From a checkpoint of a small masked image model: 32-pixel images, 18400 steps.
Rows from block 4 of a small masked image model, named by matrix and row number. Rows with one number belong to one neuron. Each number is 128 + 32 x the weight over its row's rms, rounded and kept within 0 to 255. All counts start at 0.
Before each neuron's rows are labels from the 100 images, of 14976, where the neuron reaches its highest value: "colour at peak" is the nearest of a few named colours to the mean colour under the peak. Only what is clearly more common there than usual is listed. The data: regions of photos with short descriptions (Visual Genome). In brackets: how many of the 100.
# fc1: MLP up (model.blocks.4.mlp.fc1.weight, 1024x512), inputs 86-171
# fc2: MLP down (model.blocks.4.mlp.fc2.weight, 512x1024, transposed), outputs 86-171

colour at peak: white (95)
fc1.185 [ 67 105 147 162 109 176 110 166 156 156  81 121 194 175 132 161  46 123 166 105  53  52  96 168  88  87 123 105 140 138 177 118 162 101 132  83 128 119 156 159 152 177 142 113 158  66 153 151  94 143 117 108 157 113 126 137 154 135 108 152 117 153  85 162 192 106 110  55 186 126 156 128 176 166 102 169  82 119 160 105 151 101  90 112 127 135]
fc2.185 [142 122 144 168 157 110  94  93 108 106 115  98 151  71 153 145 210 151 180 121 100 152 171 138 117 163 104 131 162 118 109 137 175 206  67 174 163 208 144  67 142 165 113  79  76 109 107 159 146 125 161 150 160 138 121 129 120 111 116 110 119 162 121 147 109 147 115 155 116  46 134  74  83  61 131  84 118 107 141 137 145 128 113  98 130 103]

colour at peak: black (99)
fc1.340 [187 133 140 145 155  79 152 146 108  80 142 135  86 123  56 167 155 118 113 147 147 113 150 135  91 118 120 102 160 129 150 126 138  99 132  84  98 105 162  47 165  84 104 138 149 211 157 128 157 126 108 150 145 140 180 115 132  77 124 124 150 158 165 109 129 121 125 108  82 168  76 136 144 134  87 133  76  96 168 121  81 142 149 115  97  86]
fc2.340 [134  54  88 114 101 208 103 213 112 131 164  70  28 164 149 128  71 157 118  95  54 193  57 129 103 111 132 150 146 130 104 139 160 104 143 120 129 108 131 132 148 149  82 133 110 125 168 146 151  84 135 129  93 142 126 152 123 150 110 110 121 149 127 120  77  92 117 132 116 158 114 124 134 122 145 102 165  96 159 118 136 129 122 174 142 144]

colour at peak: white (39)
fc1.283 [141  99 125 168 113 115 148 180  93 124 136 108 137  93  88 156 135  30 134 105 106 160 156 146 137 107 145 104 223 156  67 168 102 120 134 142 117 144 123 171 155 118 167 134 136 131  93 113 107  70 103  86 120  49  97 129  70 120 100 121 141  98 148 174 149 139 160  96 126 116 117 137 161 136 107  99 138 142 150 103 104 137 116 114 129 154]
fc2.283 [129  95 178 110 134 180 139  83 113 152 153  91  76 101 152 108 109  81  95 123 106  37 107 104 154 132 127  77 111 139 103 132  96 175 146 160 143  80 158 127 112 115  97 119 116 168 129 146 150 132 141 143 218 130 164 129 158 115 133 121 134 105 169 142  74 130 136 116 134 123 119  79 110 148 156 153 140 152 165 165  82 104 125 148 126 158]

colour at peak: white (47)
fc1.37 [ 98 125 124 107 218 109  87 129  92 112 104  97 171 110 137 172 142 156 121 141 182 122 119 177 175 141 113 121 142 127 129 148 119 116 127 198 124 176 129 140 108 134 147 123  96 148 161  99 147 145 113 107 108 111 162 168 127  93 172 187 144 141 155 132 161 160 112 122 110 155 126 100 176 135 107 120 200 160 133 138 148  96 132 122 146 152]
fc2.37 [150  70 110 151 100 172 117 110  99 121 147 129 124 126  74 116 147 112  98 164 177 130 128 127 162 125 146 162 154  91 122 103 145 220 106  92 104 101 124 113  89 109  79 166  99 204  96  99 168 198 114  98 125 145 122 135 176 111 176 159 120 123 165 114 131 127  97 148 129 104 123 149  89 188 164 175 124 119 100 115 161  44 109 153 157 143]

colour at peak: white (43)
fc1.110 [ 70  84 109 125 146 103 125 134  83 123  89 164 132 234  55 122 140 132 151 111 100  98  59 117 142 170 182 113 153 133 120 108  77  28  81 167 144 116  85  49 190  93 142 135 111 146  73 132 114 132 157 133 142 147 155 147 141  97 130 128 121 140 138 130 125 121 140 122 132 126  98 150 178 120 153 143  61 117 169 106 142  87 136 114 128  83]
fc2.110 [135 126 171 104 155  84 139  47 105 109 179  91 161 130  68 104  53 115 143  97 121 106 173 113 116 168 117 192 104 158 105 121 107  82 131  84 129 177 127 141 103  78 127 137 126  88  87 131 127 155 118  83  56  74 129 137 138 124 197 137 138 138 114 170 145 128 107 113  62 154 200 121 133  91 154  74  94 104 142  96 174  84 151 146 122 150]

colour at peak: white (49)
fc1.716 [148 128 130  60 137 139 118  96 202 100  95 165  93 102  52  79 126 142 150 110 114 116 137 127 105 161 111  89 142 161 180 119 159 118  75 134  37 127 119  96 148 110 125 139 134 125  41  78  98 117 123 129 102 122  85 137 113  89 158 107 120 116 116 133 114 149 116 160 109 162 113 105  92 132 137  97  79 148 187 183 135 125 117  86  98 119]
fc2.716 [ 92 151 137 126 181 101 105 152 133 134 122 148 143 179 153 171 219 120  68 114 119  99  43 148 104 108 191 170 104 204 111 150 115 128 173  91 127  97 172 158  66 139 141 138 133 117 125 165 133 147 113 192 155 174 116 142 140 138 113 132 129  77 131 106 138 174 128 138 133 134 141 133 128 202  77 115 129 135 160  95 125 187 114 109 162 149]

colour at peak: white (60)
fc1.469 [107 135  94 143 124 100 117 127  91 114  90 148 169 102  93  31 114 107  64 120 161  53  86  93 111  83 129 114 119  99 124 142 108  95 156 196 109 125 128 172 180 120 128 113 156 162  90  97 127 118 113  28 143  96 152 129  96 153 153 167  89 124 136 101 115 140 128 118 128 116  76 125 146 138 115 112 122 144 145  94 123 198  97 132 134 160]
fc2.469 [118 172 154 138 179 157 164 112 144  94 120  81 124 165 196 118 199  51 141 144 184 137  78 158 123 105 136  76 120 148 120 128 100 171 129 100 148  96  79 101 146 145 125 136 162 109 111 133 136 120 104 146 142 142 135 118 121  91 167 162 169 127  80 121 233 128 126 134 164  95  77 137 122 140 138 154 100 134 111 121 124  51 110 105 129 141]

colour at peak: black (59)
fc1.729 [125 126 125 101 114 112 110 127 135  98  89 184 112 137 118 126 137 165 124 129 133 171  70 138 156 144 123 140  77 180 167  90 161 153 117  70 143  69 131  72 174 127 133 154 122 120  59 135 179 224 115 158 124  83 143 141 121 162  95 161 144 127 109 104  92 128 119 147 108 142  83 143 115 148 113 121 107 152  39 111 130 145 108 153 162 167]
fc2.729 [165 168  91 140 111 140 168 179 188 175 120 103  91 142  86 120 141 117 144 101 159 135 120  99 142  77 106 178 136 148 125 103 152 120 152 100 132 100  93 158 159 107 125 122 121 142 167 136  82  90 134  60 102 102 158 129 135 124 154 160 146 139  99 112  75 156 187 130 179 124 149  92 134 129  93 145 125 118 167 165 175  38 109 101 141 158]

colour at peak: white (55)
fc1.136 [191 138 145 108 124 125 100 111 144 145  79 132 101 141 125 187  99 169 157 154  95  81 137 111 112 165 128  87 172 100 115  87  93 113 103 248 154  50 119 159  84 134  90 139 185 144  80 104 155 153  94 116 144  95 116 136 153 129 150 115 126 110  76 114 124 156 174  87 104 134 103 166 155 140 169 152  99 119  88  73 181  79 151 131 120 110]
fc2.136 [130 140 117 121  87  99 100 133 163 133 129 157 132 138  82 105  84 171 157 128 133 169 110 100 184 164 124 245 135 100 184 135 136 120 149 140 124 101 126 143 106 112 129 132 160 138 129 109 104 177 163 115 112 180 150 129 148 142 170 112  83  92 134 115  73 128 102 184 121 162 101 103 145 139 142 137 150 114 151 138 171 121 146  88 142 153]

colour at peak: white (35)
fc1.40 [119 124 166 193  61 118 170 205 103 136 144 172  69  99 113 118 131 161 150 125  89  82 119 117 132 204 102 133 168 142 145 109 122 114 144 129 122  89 117 174 161 147 129 169 144 157  79 159 121 119  80 102 118 147 137 141 125  97 120 153 107 141 133 125 112 148 168 128 124  83 195 114 142 135 149 118 111 158 114 139  51  95  58 160 180 112]
fc2.40 [127 119 133 150 151 121 132 158 114 152 122 135 124  68 208 114 140 127 141 118 123  95  74 177  93 140  93 152 183  74 112 127 132 129 161 172 111 109 132 110 173 105 129 135 111 147 127 103 116 143 137 120 141 141 112 189 116 118 118 143 113 177  68 153 125 172 147 140  81 124 115  75 160 132 103 114 178  81 125 108  96 172 161 122 110 141]

colour at peak: white (50)
fc1.526 [103 168 124 109 124 100 135 128  92 121  78 161 167 137 109  55 118 114 115 102  90  16 161  74 133 172  82 124 198 161 127 134 120  87 149 123 141  92 113 255 135 137 120 140  87 104 167 110 195 161 134 115 125 115  91 175 153 142 150  96 101 103 181 141 150 120 136 110 140 139 114 131 137 176 127 168 158 124 117 129 124 153  99 136 112 133]
fc2.526 [ 76 110 124 167  96 147 148  97 120 125 125  57 104 118 139 177 115 125 120 145 112 197 118 113 118 177 158  55  74  80 151  78 150 180 163 139 172  74 116  43 102 133  75 150 178 143 105 157 145 131  88 120 179 130 177 110 127 121 125 132 168  88 181 185 110 124 168 185 165 124 120 141 120 109 145  70 148 118  51 141 113 143 151 101 131 136]

colour at peak: white (38)
fc1.333 [ 96 166 148 119 130 118 116 110 100  95 159 134 164 177 161 173  80 102 119 106 170 103 185 173 128 148 116 101 148 144 156 158 159 128 121 123  89  98 141 226 122 144 185 128 158 111 127  92 140 120 132 137 132 146 100 134 143 140 164 141 104 164  97 123 130 104 124 102 163 102 125 170 148 149 152 102 110 116  66 105 144 132 126 138 107 114]
fc2.333 [163  94 123 120 180  85 138 111  84 116 138 141 143 185 103 134 121 117  87 105 145 186 160 126  95 153 168  12 126 132 126 159 125 153 179 118 144 112  96 112 130 107 132 123 196 154 115 166 144 132 122 144 110 157 128 112 119 137 104 119 159  95  94  86 152 143 122 135 137 105 105 106 139 136 101 160 117 102 102 116 104 160  68 111 131 145]

colour at peak: white (36)
fc1.599 [ 34 105 136 100 126 114  84 137 172 127 122  99 108  68 134 121  93 128 137  94  82 143  25 181 149  96  95 175 121  98  98 100 120  92 135 161  95 116 129 125 120 110 131 141 118 118  80  91 132 132 111 165 129 142 115 118  77  90 140 111 113 141  67 200 120 137 100 132  95 170  79 126 133 136 118 122  93 108 183 199 116  95 121 113 125 147]
fc2.599 [107 150 154 140 151  71 132 105 136  79 111 160 154  25 146 149 179 114 131  87 126 140 119  74 111 186 119 200 128 140 134 134  95 148  73 123 142 114 106 172 131 139 115  95 136 145 159 136 126 183  83 155 113 144 127 134 126 128 130 146 138  94 167 114 114 156 153 184 125  97 192 125 167 134 124 134 127 158 113  97 131 199  90 165 135 224]

colour at peak: white (92)
fc1.460 [ 93 163 141 180  83 127 156 120 135 143 121  86 110 101 159 193  57 153 113  92 106  58 196 164 133 107 127 124  98 141 127 121 119 102 134 136 129 116 127 185 112 146 134 133 144 153 170  89 131 100 109 109 134 103  65 157 109 125 186 106  37 141  82 142 105  47 127 100 167 105 109 173 146 118 154 193 121  87 145  78 139 102 107 131 156 106]
fc2.460 [113 122 126 120 142  80 124 162 132 154 116  88 167 126 112 166 168 129 187 134 168 145 130 164  92 182 156 102 171  99 118 118 126 199 159 127 154 183 160 107 145 120 113 160  97 163  81 150 101 141 113 164  74 158 150 154 118 144 100 125 134 114 140 139 144  93 131 131 190 169 135 154 108  61 172 189 114 112 128 121 113 145 125  94 152 139]

colour at peak: white (88)
fc1.35 [191 174 138  88 132 143  91 185 140 173 124 164  92  83  81 141  37 146 108 189 130 119 151 117 162 168  99 127 108 166 187  97 111 168 173 142  94 121 144 157  91 136  91 135 121 167 145 164 147 164 137 149 148 142 148 144 166 171 109 124  85 119 150 120 185 124 124 180 141 150  95 161 153 147 151 126  53 148  58 100 153 169 126 121 143 109]
fc2.35 [ 33  90 166 117 113 133 117 145  92 123  90 124 132 130 118 152 114 144 145 129  89 152 104 130 215 133 127 209 209 129 132 137 139 124  74 149 146 136 124 114 131 150 170 134 131 198 216  98 125 128 109 168 110 112 121 109 136  93 119  84 105  81 108  67  41 127 146 159 117 121 130 143 147  95 136  95 147  84 227 172  98 147 112  62 137  96]

colour at peak: white (49)
fc1.173 [138 187  80 189 124 143 113 109 114 150 160 100 149 134  71 161 196  87 103  60 140 113 168 125 144 100 139 111 113 167 114 127 125 130 107 185  85 146 170  89  71  87  96 128  97 144 171  78 115 136 127 103 155 115 179 140 138 139 155 126 108 153 129 127 136 149 148 148 129 147 153 144 132 168 187 123 204 181  85 110 119 159 112 162 149 102]
fc2.173 [170 156 151 135 121 126 119 155 111 111  74 167 135  92 137 117  63  99  94 140 148  40 105 121  51 132 148 116 165 171 181 111 110  57 135 101 142 108 140 117 154 103 121 100  98 161  48  96 106 198  93  94 133 140 125 128 109 110 115 111 158 117 157  98 147 210  84 138  92 105 110  93 100 122 148 178  30 121 101 130 117  95 161  57 108  90]

colour at peak: white (32)
fc1.21 [138 135 210 177 141 111 186 176 166 170 157 163 156 108 108 207  96 111 189 118 127  50 182 135  96 141 126 120 135 161 117 174 138 150 151  97 116 132 105  79  95  82 153 118 108 210 126  76 146 114 147  54 173 120 178 190 164 126 125  85 168 149 150 120  76 128 153 127 132 143 178 170 105 125 110 129  43 119 151 112  98 109 182 130 123 127]
fc2.21 [119 200 121 120  72 141 119 188 113 141 105 144 113  88 118 115 152 123 109  85 110  95 110 117 118 126 124 111 121 136 131 133  80 128  89 159 171 146 156 124 138 100 161 108 152  66  88 140  96 147 130 139 169 135 116 140 113 135  89 107 135 130  88 190  97 167  72 178 131 131 170 116 113 164 121 180  76 142 221 131 109 194 111 115  96 155]

colour at peak: white (67)
fc1.336 [ 96  89 170 147 160 119 137 112 155 166 147 152  68 100 158 129 239  57 134 131 123  85 100 143 156 120  96 119 114 124 115 134  92 202 104 117 125  89 123 147 138 174 183 116 139 197  98 112  89 124 129 134  98 125  88 160 108  62  73 180  53 168 102 140 124 131 124 142 151 149 125  85 161  97 118 126  96 170 116 129 123  97 116 132 132 139]
fc2.336 [174 127 124 167 100 152 108 137 161 116 143 161 138  18 132 114  44  93 134 122 131 132 124 114 157 165 113 159 137 111 125  96 123 155 125 182 120 109 145  94 137  40 131 105  71 151 128 141 131 190 106  89  94  92 161 152 182 145 129 115  81 111 116 143  92 185  70 156 114 167 164 124 167 140 138 134 165 144 110 119 130  22 117 122 126 136]

colour at peak: white (75)
fc1.421 [ 91 140 117 112 157  94 199 160 101 168 114 147 111 138 150 142 140  95 162 146 111 173  93 112 142 170 151 125 126  54 136  76 141  76  94 124  97 190 130 119 118 144 150 149 153 136  96 135  94 115  78 116 117 122 147 151 115  79 148 135 125 112 104 163  97 132 167  69 159 112  90 131 180 153 133 128 210 122 168 114 168  99 129 117 115 160]
fc2.421 [165 102 149 103 105 174 120  94 115 156 153 140 129  75 126 166  76  98 149 141  84 102 114 106  84 116  91 156 161 159 112 142 129 154 143 109 148 111 107 108 110  76 117 160  92 115 137 110 169 137 164 105 108  98 145 146 155 112 131 156 201 156 134 172 101 107  72 168 150 126 163 119 156 148 143 139 135  71 120 110 122  88 139 130 134 131]

colour at peak: white (45)
fc1.16 [143  80  96 150 117 123 129 175 164 140 144 190 164 137  99  77  85 128 173 141  50  54 174 136  89  95  92 129 141 176 150 100 166 127 127 143 162 160 149 103 130 127 132 122  88  95 139 171  82 160 142  54 129  85 155 118 139 112 109 149  66 139 118 137 222  94 112  87 151 108 163 155 122 118  90 133  93 165 110  93 135 110 115 103 126  90]
fc2.16 [ 89  58 117 141 137 137 101 139 134 101 121  97 158 104 192 108 145 124  84  98 100  48 120 148 100 131 171  88 116 114  77 133 128 222 125 168 142 118 191 148 103 146 125 134 134 114 133 170 117 149 169 146 115 123 101 148 120  90  71  65  94 174 146 185 139 179 119 172  87 144 109  97 153  86 134 130  80  83 205 141  82  62 103  81 149 107]

colour at peak: white (27)
fc1.496 [137 201  87  91 112 115 123 129 135 137 112 109 167 102 174  60  89  89 114 149 142 151  72 122 178 116 164 129 105 118 130 142 128 177 149 207 146 159 172 102  70 173 168 158 106 127  98 111  94  95 151 151 136 176 157 112  97 114  99 108  99 170 119 128  92 100  99 104 163 104 163 116 196 151 139 161 159 117 152 132 108 128 105 128 149 105]
fc2.496 [ 66  73 103 106 197 179 112  14 134 165 124 160 138 116 145 105 151 126 199 140 145 127 123 160 125 120  96 163 114 165 120 147 150 115 149 139 115 101 149 114  78 217 131  68 116 158 156 129 151 120 175 132 115 143 113 146 162 166 133 153 117 147  84 125 137 181 119 105 114 120 112  64 176 123 168 143 113  46 108 142 133 161 107 166 134 161]