Weights of a small masked image model: arch mlp_mixer, batches of 64.
Rows from block 4, named by matrix and row number. Rows with one number belong to one neuron. Each number is 128 + 24 x the weight over its row's rms, rounded and kept within 0 to 255. All counts start at 0. Numbers have three digits each. After the name is the row's rms in percent of the matrix's.
# fc1: MLP up (model.blocks.4.mlp.fc1.weight, 1024x512), inputs 258-343
# fc2: MLP down (model.blocks.4.mlp.fc2.weight, 512x1024, transposed), outputs 258-343
fc1.560 097:105121099146148138126151125130129066107131154156145137135143165127133143092135118111150111136149170137095150129132114139110121106126103121135108095122166119128145135165142124122139138143150130103133130137114126138144115200149120118116157127149138107114135112
fc1.561 121:107139156114112120096138176156136164127100168138122097101108134191164148108125105131110132140139112116142095123072177148147112117077110099126100158130156123136138176125136123119165157089114164179116119158167100132135118112100161113180121165117129073090095113
fc1.562 107:086117138129119126119139122118162093064116120148091104101161208096114111162105155086124124140086148107145136132103147123147107084130117138132120113163132120130143116178142159142121152149145105101131141144130127147109145099152159103119157102133158131107106145
fc1.563 094:141186140122174141099126128150071155114125116152125062151138119122144084123142093138168124089118146101117152132133125133125117132134130131184163078118089160089143139115126119116146124131115144140126115121107149149138144095124110131117076137112151103172099126
fc1.564 083:106097182060107110105115120117079095153116146117151081120117129150133116088080118112133108111133102086102144101130120122086145152114151122114131133124142141163158121151097125167165174131105115147148132156097121153129120148133128107160136135107133153048085126
fc1.565 097:087094108092140112093149105100133158097140155129086136163139111160122147112148128110128139177112110153120140153116160118109089140089129121162160125131119121119085135166143148124142130133151128102096108135158093106112130113147148139117136112132125124125129132
fc1.566 083:128120137144133108160134118134159150142112165150150044176113170141144104134109117123143128088165143142126111117157122118117146105113094133116125123090128132149216085123139182130097123121135149171140137125133129138112096129091136135139096115142124147082142109
fc1.567 091:181142088138133133124142122151101166160106192124152103157122144136126114149117115133104117100142115104137087092133145144089156142100103137123117122126111132078128123120108103155138110175133119143108124129126096102163129133102149111111142163116064140116125119
fc1.568 113:070076140112082143143070141152111094132107191115110065132153153104140178123127134094094134122143139171136118149159167137145157125142152152145159138099140128119147178105184150103139153123136149130102120105136135140121107152111125115146147103125134156157102151
fc1.569 108:123126168084157142150111127151147126169114145109094098090140107144106129158117142110103090109113081137090137128108129110123147160150132108103100086096077131149171146121122087066104172149106111131115120107114076116113169146126137096142129085137092132152128152
fc1.570 099:093107129148103112100105129134148125165070120121109129147144095132124160113138133114121107093145104120114114131105152135159097128145110155109170135098138130146132108100098146152120103140128105155123118119154120134172135147112183089113151082126148138122155139
fc1.571 110:114102114099157122165121110197112104095112149190106170126136157144123089142160151095107140135099132102157110118156125146134085104153129133133140159145091105101122125185130164107090117122117093132136119133146166138159118139113133129107110112129119135151119128
fc1.572 115:137164144121183095145089162123146130105125174100094137122113108109105149165138133106097117135082122145149104100089120105138170135153122141159127144105132109131111153120151095193121172108145085113119141149181115142128117109093116107112133152102082161120121113
fc1.573 096:163176115092102152138138099215109122112130132119149193148152131132133135125141123115083119133134149110088115157102121143111091114170110133148160131127151114169154129136154139113130088108132156129103125147186145130096128092143162116160129156147098116071126088
fc1.574 102:111103080146087128130140143128112127099099169164115076143134158104138147143122156104115138118123143124143120133168140109096112127111148147091159137128138113143164113134117128146124112140121162119096125117106118155081101137117090135136179093155114150148158154
fc1.575 080:138148173109098115136101123138116130154122113126163067151139135131110131107107106130095110089140126112103118117134133119147166160154128114108173152090110111154189055153115142140136089126103156124128144176097122147097106160095130144124152150131101161019134146
fc1.577 103:116096117122126134083105101115188124166164122149103079149154166130133142111135127138114140148119096161103114114136079104093110122168122109166140098145102143188108150109151137078159124134116121132103101147092137116111120141186128076155119144149128153113127121
fc1.578 094:129148117104116172145148071103157118148110161109114050085167100108115123163090141111126094152110120134151150115090128132128089125133137124152076121159144146136100121144101138131112096134120161098109140126114145149142103180111124143143120119157168164200143142
fc1.579 126:106136149159113119118127106107151134083117104087065126155110152113137121133141095115130114157125103081143151099114126132113149094174159124103131109133130133141126123107118157160176153131127130121119125113196134151125114119103114133103178103125151142117159163
fc1.580 096:151160103114116107138092095116166122070153164117086096115123176107137119135150124120120118126118114102119132121115096126120089135101123122162097136143124155100150156149137156074122145128138092160080143116117095105105122094137128097157138089137105112132143152
fc1.581 107:148123092119087118153148110100093120153114090089106103121091104129112114133123152129104121102114120117145112090159120159142102126099088120125132156151142126121135107183140150138151181131106146147147140137162167121127135101145104109092141110099121153162114115
fc1.582 101:089114141134081155163154129108155089138104088117108145111139093135112158106117137126138126144164142153118126097148121105133128108150131148072156144138125099149137120139124123096117100106178091100132150112104120135122155096136121084163147075148128134112117130
fc1.583 075:108131142126141142110107159122113105137156098145143105109105112118108142105116105141102112101111110132146092107121148131114151105084170114098130130104122098122053155119129171121124140100112133147134120127114101148139086206099093130117089100128107123191125138
fc1.584 108:135133133095184188145100174112159143150158128116172181150117145124147120130120089100126136100129090153115112093108150121080134140120123146084127111145129140137137138110116153154085157135166118131138158152141149142162144122082099154132143104104160136085118123
fc1.585 098:121129147126143178193123097138152136159110126127143118073138130149122165140144124135138123137133109102129148092098114149116103138094123141153132110134129119106149223113122111065112148134134102163143114147130143122133122148192128159097094096166128126110143101
fc1.586 089:105131128145158169110201149131117149131144112154155081073139172146136105100124141102122132110098108123115150098097134130101132101110101119165148138156087148136175111149158161138128134096099115088117096150154133119155076123093123149083103125139110143095126124
fc1.587 099:142138133147133119086137099132136126135092113117099180128159068124124132150149145129099175123126137127085116108120137156169157150153150155108118096094123108134130128141125125069149103122152117149130133117125128093087151101084141117155187128137127123160126151
fc1.588 099:142126065144118123138096100173114145105118135096125116101111089136121161124137116122132117080155149132139120122091162135134164123130138077106128112125140112143146148130123143116101098147098099133136106145153102167133126119100117112111166129132137110129122107
fc1.589 091:070128099112129132117128095135144118148136123125119089117133159138129130134135146051102145132122112146100124086160151146117104119162089130118123158069128102112139121136103132154095110108115095125134138153128132132124114132127159093149145119147144150094141110
fc1.591 097:112118129155119110116123131122158132129141089118107135148127148093085133147162086140093120155151136151154146126112142118140104114158158141110134123129123109107169101132080128149117141141097097117137151124106121177105098161125132140106149150103146170139123179
fc1.592 106:117168159147107172139141107089121125166139110124121110141149143113107155130163117093141084141131158121113148144094124141111137126133116142134155130158119124128109128132114095101144112142141159126141144129165147149115128120106104147094154123121166122128143168
fc1.593 087:078098112141136092135109128122168128137119142135117099153122134087119129131130160121143121128128072113132122153098117137184126157141103156088144110114098138145166144118112120130144124130142110130115093145141123144163128103110172096112119121123155109104123116
fc1.594 092:154189095141159155104138142084113195131159082085068135180112106153117129145115105092159129113122098098116135115171152155109162138146117122131121108149133177120144156137131131108138096126136084118141133112131125130150101125071123096115121133060114111142133120
fc1.595 123:073127126141140169146105130127133124140150137122142131151142119131137151117155138096155168105136097114152173104107142146108148114141124113129109111157112128125109103137107153127111084146112127097137135129104177109154135098120104143135188100089092156156137161
fc1.596 094:131164119110129105142143151146120132103138172155118132152147140130109112153183134147114104122136131126118100111103094096130104124130121136178144120115129135126105137140114108142095113145097121124127142113138150155179145104136156073126057150092102114197131141
fc1.597 130:158140144088210117144126157139117142107154130110085091164119087132149142146152131086145094124135148099116133117137134123139132124140126104133133120136128111115150097130110141162141097146132142086146105120137122132114091079154148106082087138126105128097110092
fc2.560 113:175118173126103098116118068142135096135097136136144125124116108138106148118135165134136091094128101144112103146131123137101080118122130169092171091101121083140188111118170148123136095134144127093121163112119087146153122107082117106149051118135090119099156106
fc2.561 137:095132081136113124125160140131151137144131137124100221132117144146131161145142126143114124128155034080116151119125126142143230096124133115120168099128124115115113128158132137106104143127184119111129143136122124155110136167152112087125127113129155117131133111
fc2.562 101:149131096128077087154179133136134129121113124127085092139120133114103127121092142160126121078079175112098123095123133112147060138135151126130136103064132111163122118116100112121116102098125139111144122137126097104225125087114114114129093130121134143060129129
fc2.563 085:127107134103134122145132132132132127145132161134086152133109142129126122099121115167097083099123223192096118151105113097083105130145143117105154162156119138126056146092127113148167075114133094129108113089126145126153082160145154111148187109121119107094159153
fc2.564 086:115105100162147149164143089107153091145152046136132131107139135132131096109154126153156144141148142152093128135154136120108140129131135150093087126115166105130155148137155095154128108152088132142087137131135097095102116107156135099140094109123112124182116117
fc2.565 102:127097137129137074114145113135105113122106102135120145158147131119117117138167125104110100170144129145125126178165146115139158117159113109128092156113124110122166142100145113153153118113107134123121131097118117138137163105134122105137102117136155136132154127
fc2.566 081:111137126127136148117123143088089054157149107125155208137106128127118122119111121140094135114122057125131140129135108128104161113137174126089116141152123101127145127132135108107137150132068157113116155121172143130167130099125129125128062139110136101197141126
fc2.567 078:128168148120170195139153159111143159134143155161137120144137162156101166111155088121166127119159185151134130125108135114145113126112126137100134103132095108161130143061146173136130101149122087095137120141153122131126151114116135143115132128112152125126156148
fc2.568 104:094134131184128138139119124090121106154128107154163169144111124146165114106118142135134132124142142113100091133139121102136095142136132137102103085136119165122095174142126102112084124139122110140131114136143137115148148101110134154164088137128130129095080136
fc2.569 111:078116098112155135116121123128141099157141146145121112108107144133112139145147151130146183144129123095138121139096118116101086124127163115133110104138110140119072151131162119076116086119098126113136157091134113126111113101115123149119118101142131129136135147
fc2.570 080:113146092119163176140077167149126150104130141136108111161125130127123128090121141130121145124118132142144132127164115120136118101104152122118158085150136103120133150096117136125139139118149112072132134112111110130133146159171158103132145158146121145124107117
fc2.571 112:155181124171134107162135129051118113119146160133140109159123139113112174137109155076125127105098164094119153117113098117138116134128111131112101133133109114134118116114131116090112141111127156139113119116112073130116122132136110125166132128125099128095113138
fc2.572 112:107162137140139102155080147155152104133149131147137134138122133153157144131114132086189142144124141136112097126144119108108123112109147117165105160105142115140127141106143174130124103115082130150086107159137123123117078133145120096125162149150120144156113125
fc2.573 106:092158154129161121155105126090154129137101166124131096122127145123114170127141098167180136103133092122122135075087148140130154106140176124146097103133140134119116117141131154153109110128197112087128143147129133140188102115182102141121198088150106157092094133
fc2.574 103:097106170113162043156086194097156128130139123134124179135106151106102126113161122165140119124125116093101120112122134148129109061151114131162101186105123141139121094135146137150092132157086097136110131158141110152176117115109180095145091112109117127084119123
fc2.575 070:144096130124140109104143109103097084143117082111105208126133132125090082115133090140184123141107108132109164121135159121122145112123104126071078121146140124137204121146140138163138107160105155114126122145143168117105115091106138119127099122128096142207136118
fc2.577 104:136102082143164142163138105133108144129131128129145182151146144122139179122145159106129156156167155121153162152134114102135116136096079132091111148173116140176169139111141138182127122108121153140151100094130083113145110125125158137121110121121122118138145130
fc2.578 093:127107088161101088078150136045205137138130126133125136128130155094104084149115135154136104095120125148141107118134098140145117115132109134153141128105133104104124150122126116093113126143116158154116174096125115109119139114115130163134099140120124177061094121
fc2.579 118:127119141141126161163131100195114126106136138089103147118132109127108136137129110159094112146138124139127097143123146137103162137113136147108155108053150117109151153130157144072123070096118096135110113125141152129177131076100108121102086152129111117101125132
fc2.580 105:137147104170041108116127124160118133142131087112177100124152124100118123145122173117111097153134134126143120126136137106138095133146165157147119143137090137092066095101132098163150137128091122158141121137128119135115137075136155138120111140151132127087122114
fc2.581 098:079141145131123135104096126145157201113112139134118128109156093146129117149111103149133101076129135134123112142143147176102134133130199145167111079145110141133103170094147150151130167099131133121125105143114138126160093143148175116132187144126124130105136138
fc2.582 105:172140124136150119125089128093117136114143124104120105113132135134098084150166112111154128080144187167130126117062150092145159121143122130121111072133130152136146126153124132110110076112135127095099082167111162136123135164068105142141159127149113063118108151
fc2.583 095:148113171120162104130156157123115157166134148170129171166121114129146136139148115143117143095131127134124152130135130130146165115124101132070134127134119135118048105116131154105140114156143131142135144122111092104106138139178116162135108105135114156163134134
fc2.584 100:107138106137147122118134117134113089196105126114119093129089140133083142137140143140119129125113190142118091132148160096092124122142154135184165080093136143081101185143117099133121123093039061176159099160145144118137143141147148119159160096139107156157141150
fc2.585 085:125119122103124174149118139159085171126103122118153082183123124103134116142120126181132120103144136174142132160077156122120135163139132124140103108140128167140119152106140128152100131123173105101103115117138169130172103107122160151135183134136172120073124129
fc2.586 085:125151145108131144159114092151167124130129150108142070132149169133125117116115120158127111049133199145136128106099168139169081135121159131204104148117117173128156145115114132093132100107174101122145110113119155123183118138134151115102153164141134142094092115
fc2.587 100:157133102114093121176115136180128168158136115107105094118120135116180142125114122092100120119117165127119127104125115138119089137141114125086151137143158133113081091107097116123122166114119148094156131114134144112177121133177137139141120139142142087104163135
fc2.588 113:122136121121155125110127164128102150136128123147113150110175135119159140146126125109147111154155096130136172155162146131128145143104057145104078169133122169132130153152115086096111153108101118148117121144113120139072145155117112145115111105134135114171139123
fc2.589 097:108116120116131112104163125163074180137089101112071164130133121113109131120121128152098158089125121125119111112114124109117115137113099115056094101111135161129129146116100159077121123099152146152122169133099149111145157065115097192138145125129124134187102148
fc2.591 109:121101116105117075150126120143119081133144072104130172132117151078148156131139120150157121130132207126118129127121122140121110134105095121117138184139106146134183157127125135136106143093122087211144124110108130120121114134097126107134154121135115121131131161
fc2.592 104:099175138129162113161168094151152130121072096127079089115132143088110126141157162132033063122122157103123117131113164131132115125106119120189109146151101112130092145127138138110138109109135139069130104126128108132132121099131157155127070121124125163087145127
fc2.593 089:106120148141142140110107156134087116103137120118134145148151115153103147153103100152141135147141108177142153141151109115096125146112108095111172101093123133112143118132173115149100116136103125107132096135105134103115138125123155093134121139110130147139167110
fc2.594 100:105133119130142116118144129160132170172114161120139091121124110144137141166168141126065154129172152172171143111074140100133123129140169139129094084131138135145113117128120089124114107114100121126088104133129102137136109129164139176151110123135147159109146105
fc2.595 115:081144225140121131123157132125096139168171126128174104131101095110112109139153125158130153171140162117168106135072128127124166155147129161081090101167124145123126130125124152138124181121121156074115120143129112148121112074152137129106059148126132122127128113
fc2.596 092:134109141152112069113117120126102114113108080115104131149139126129103105113114187141133130112087171113152142133122106122127114139118156126080139138158126109081148127172135096133153140120146117090121114152128126112088109149145141171147163112126146139076125133
fc2.597 129:098111182119159143128110165167114131101148185142113125134120110127170154111140170096140120117186131111116117080127150123098118112116136106071136104092141137120129136087126128157123096134093117133100127132135102142109080130155109123108197143113151177172118119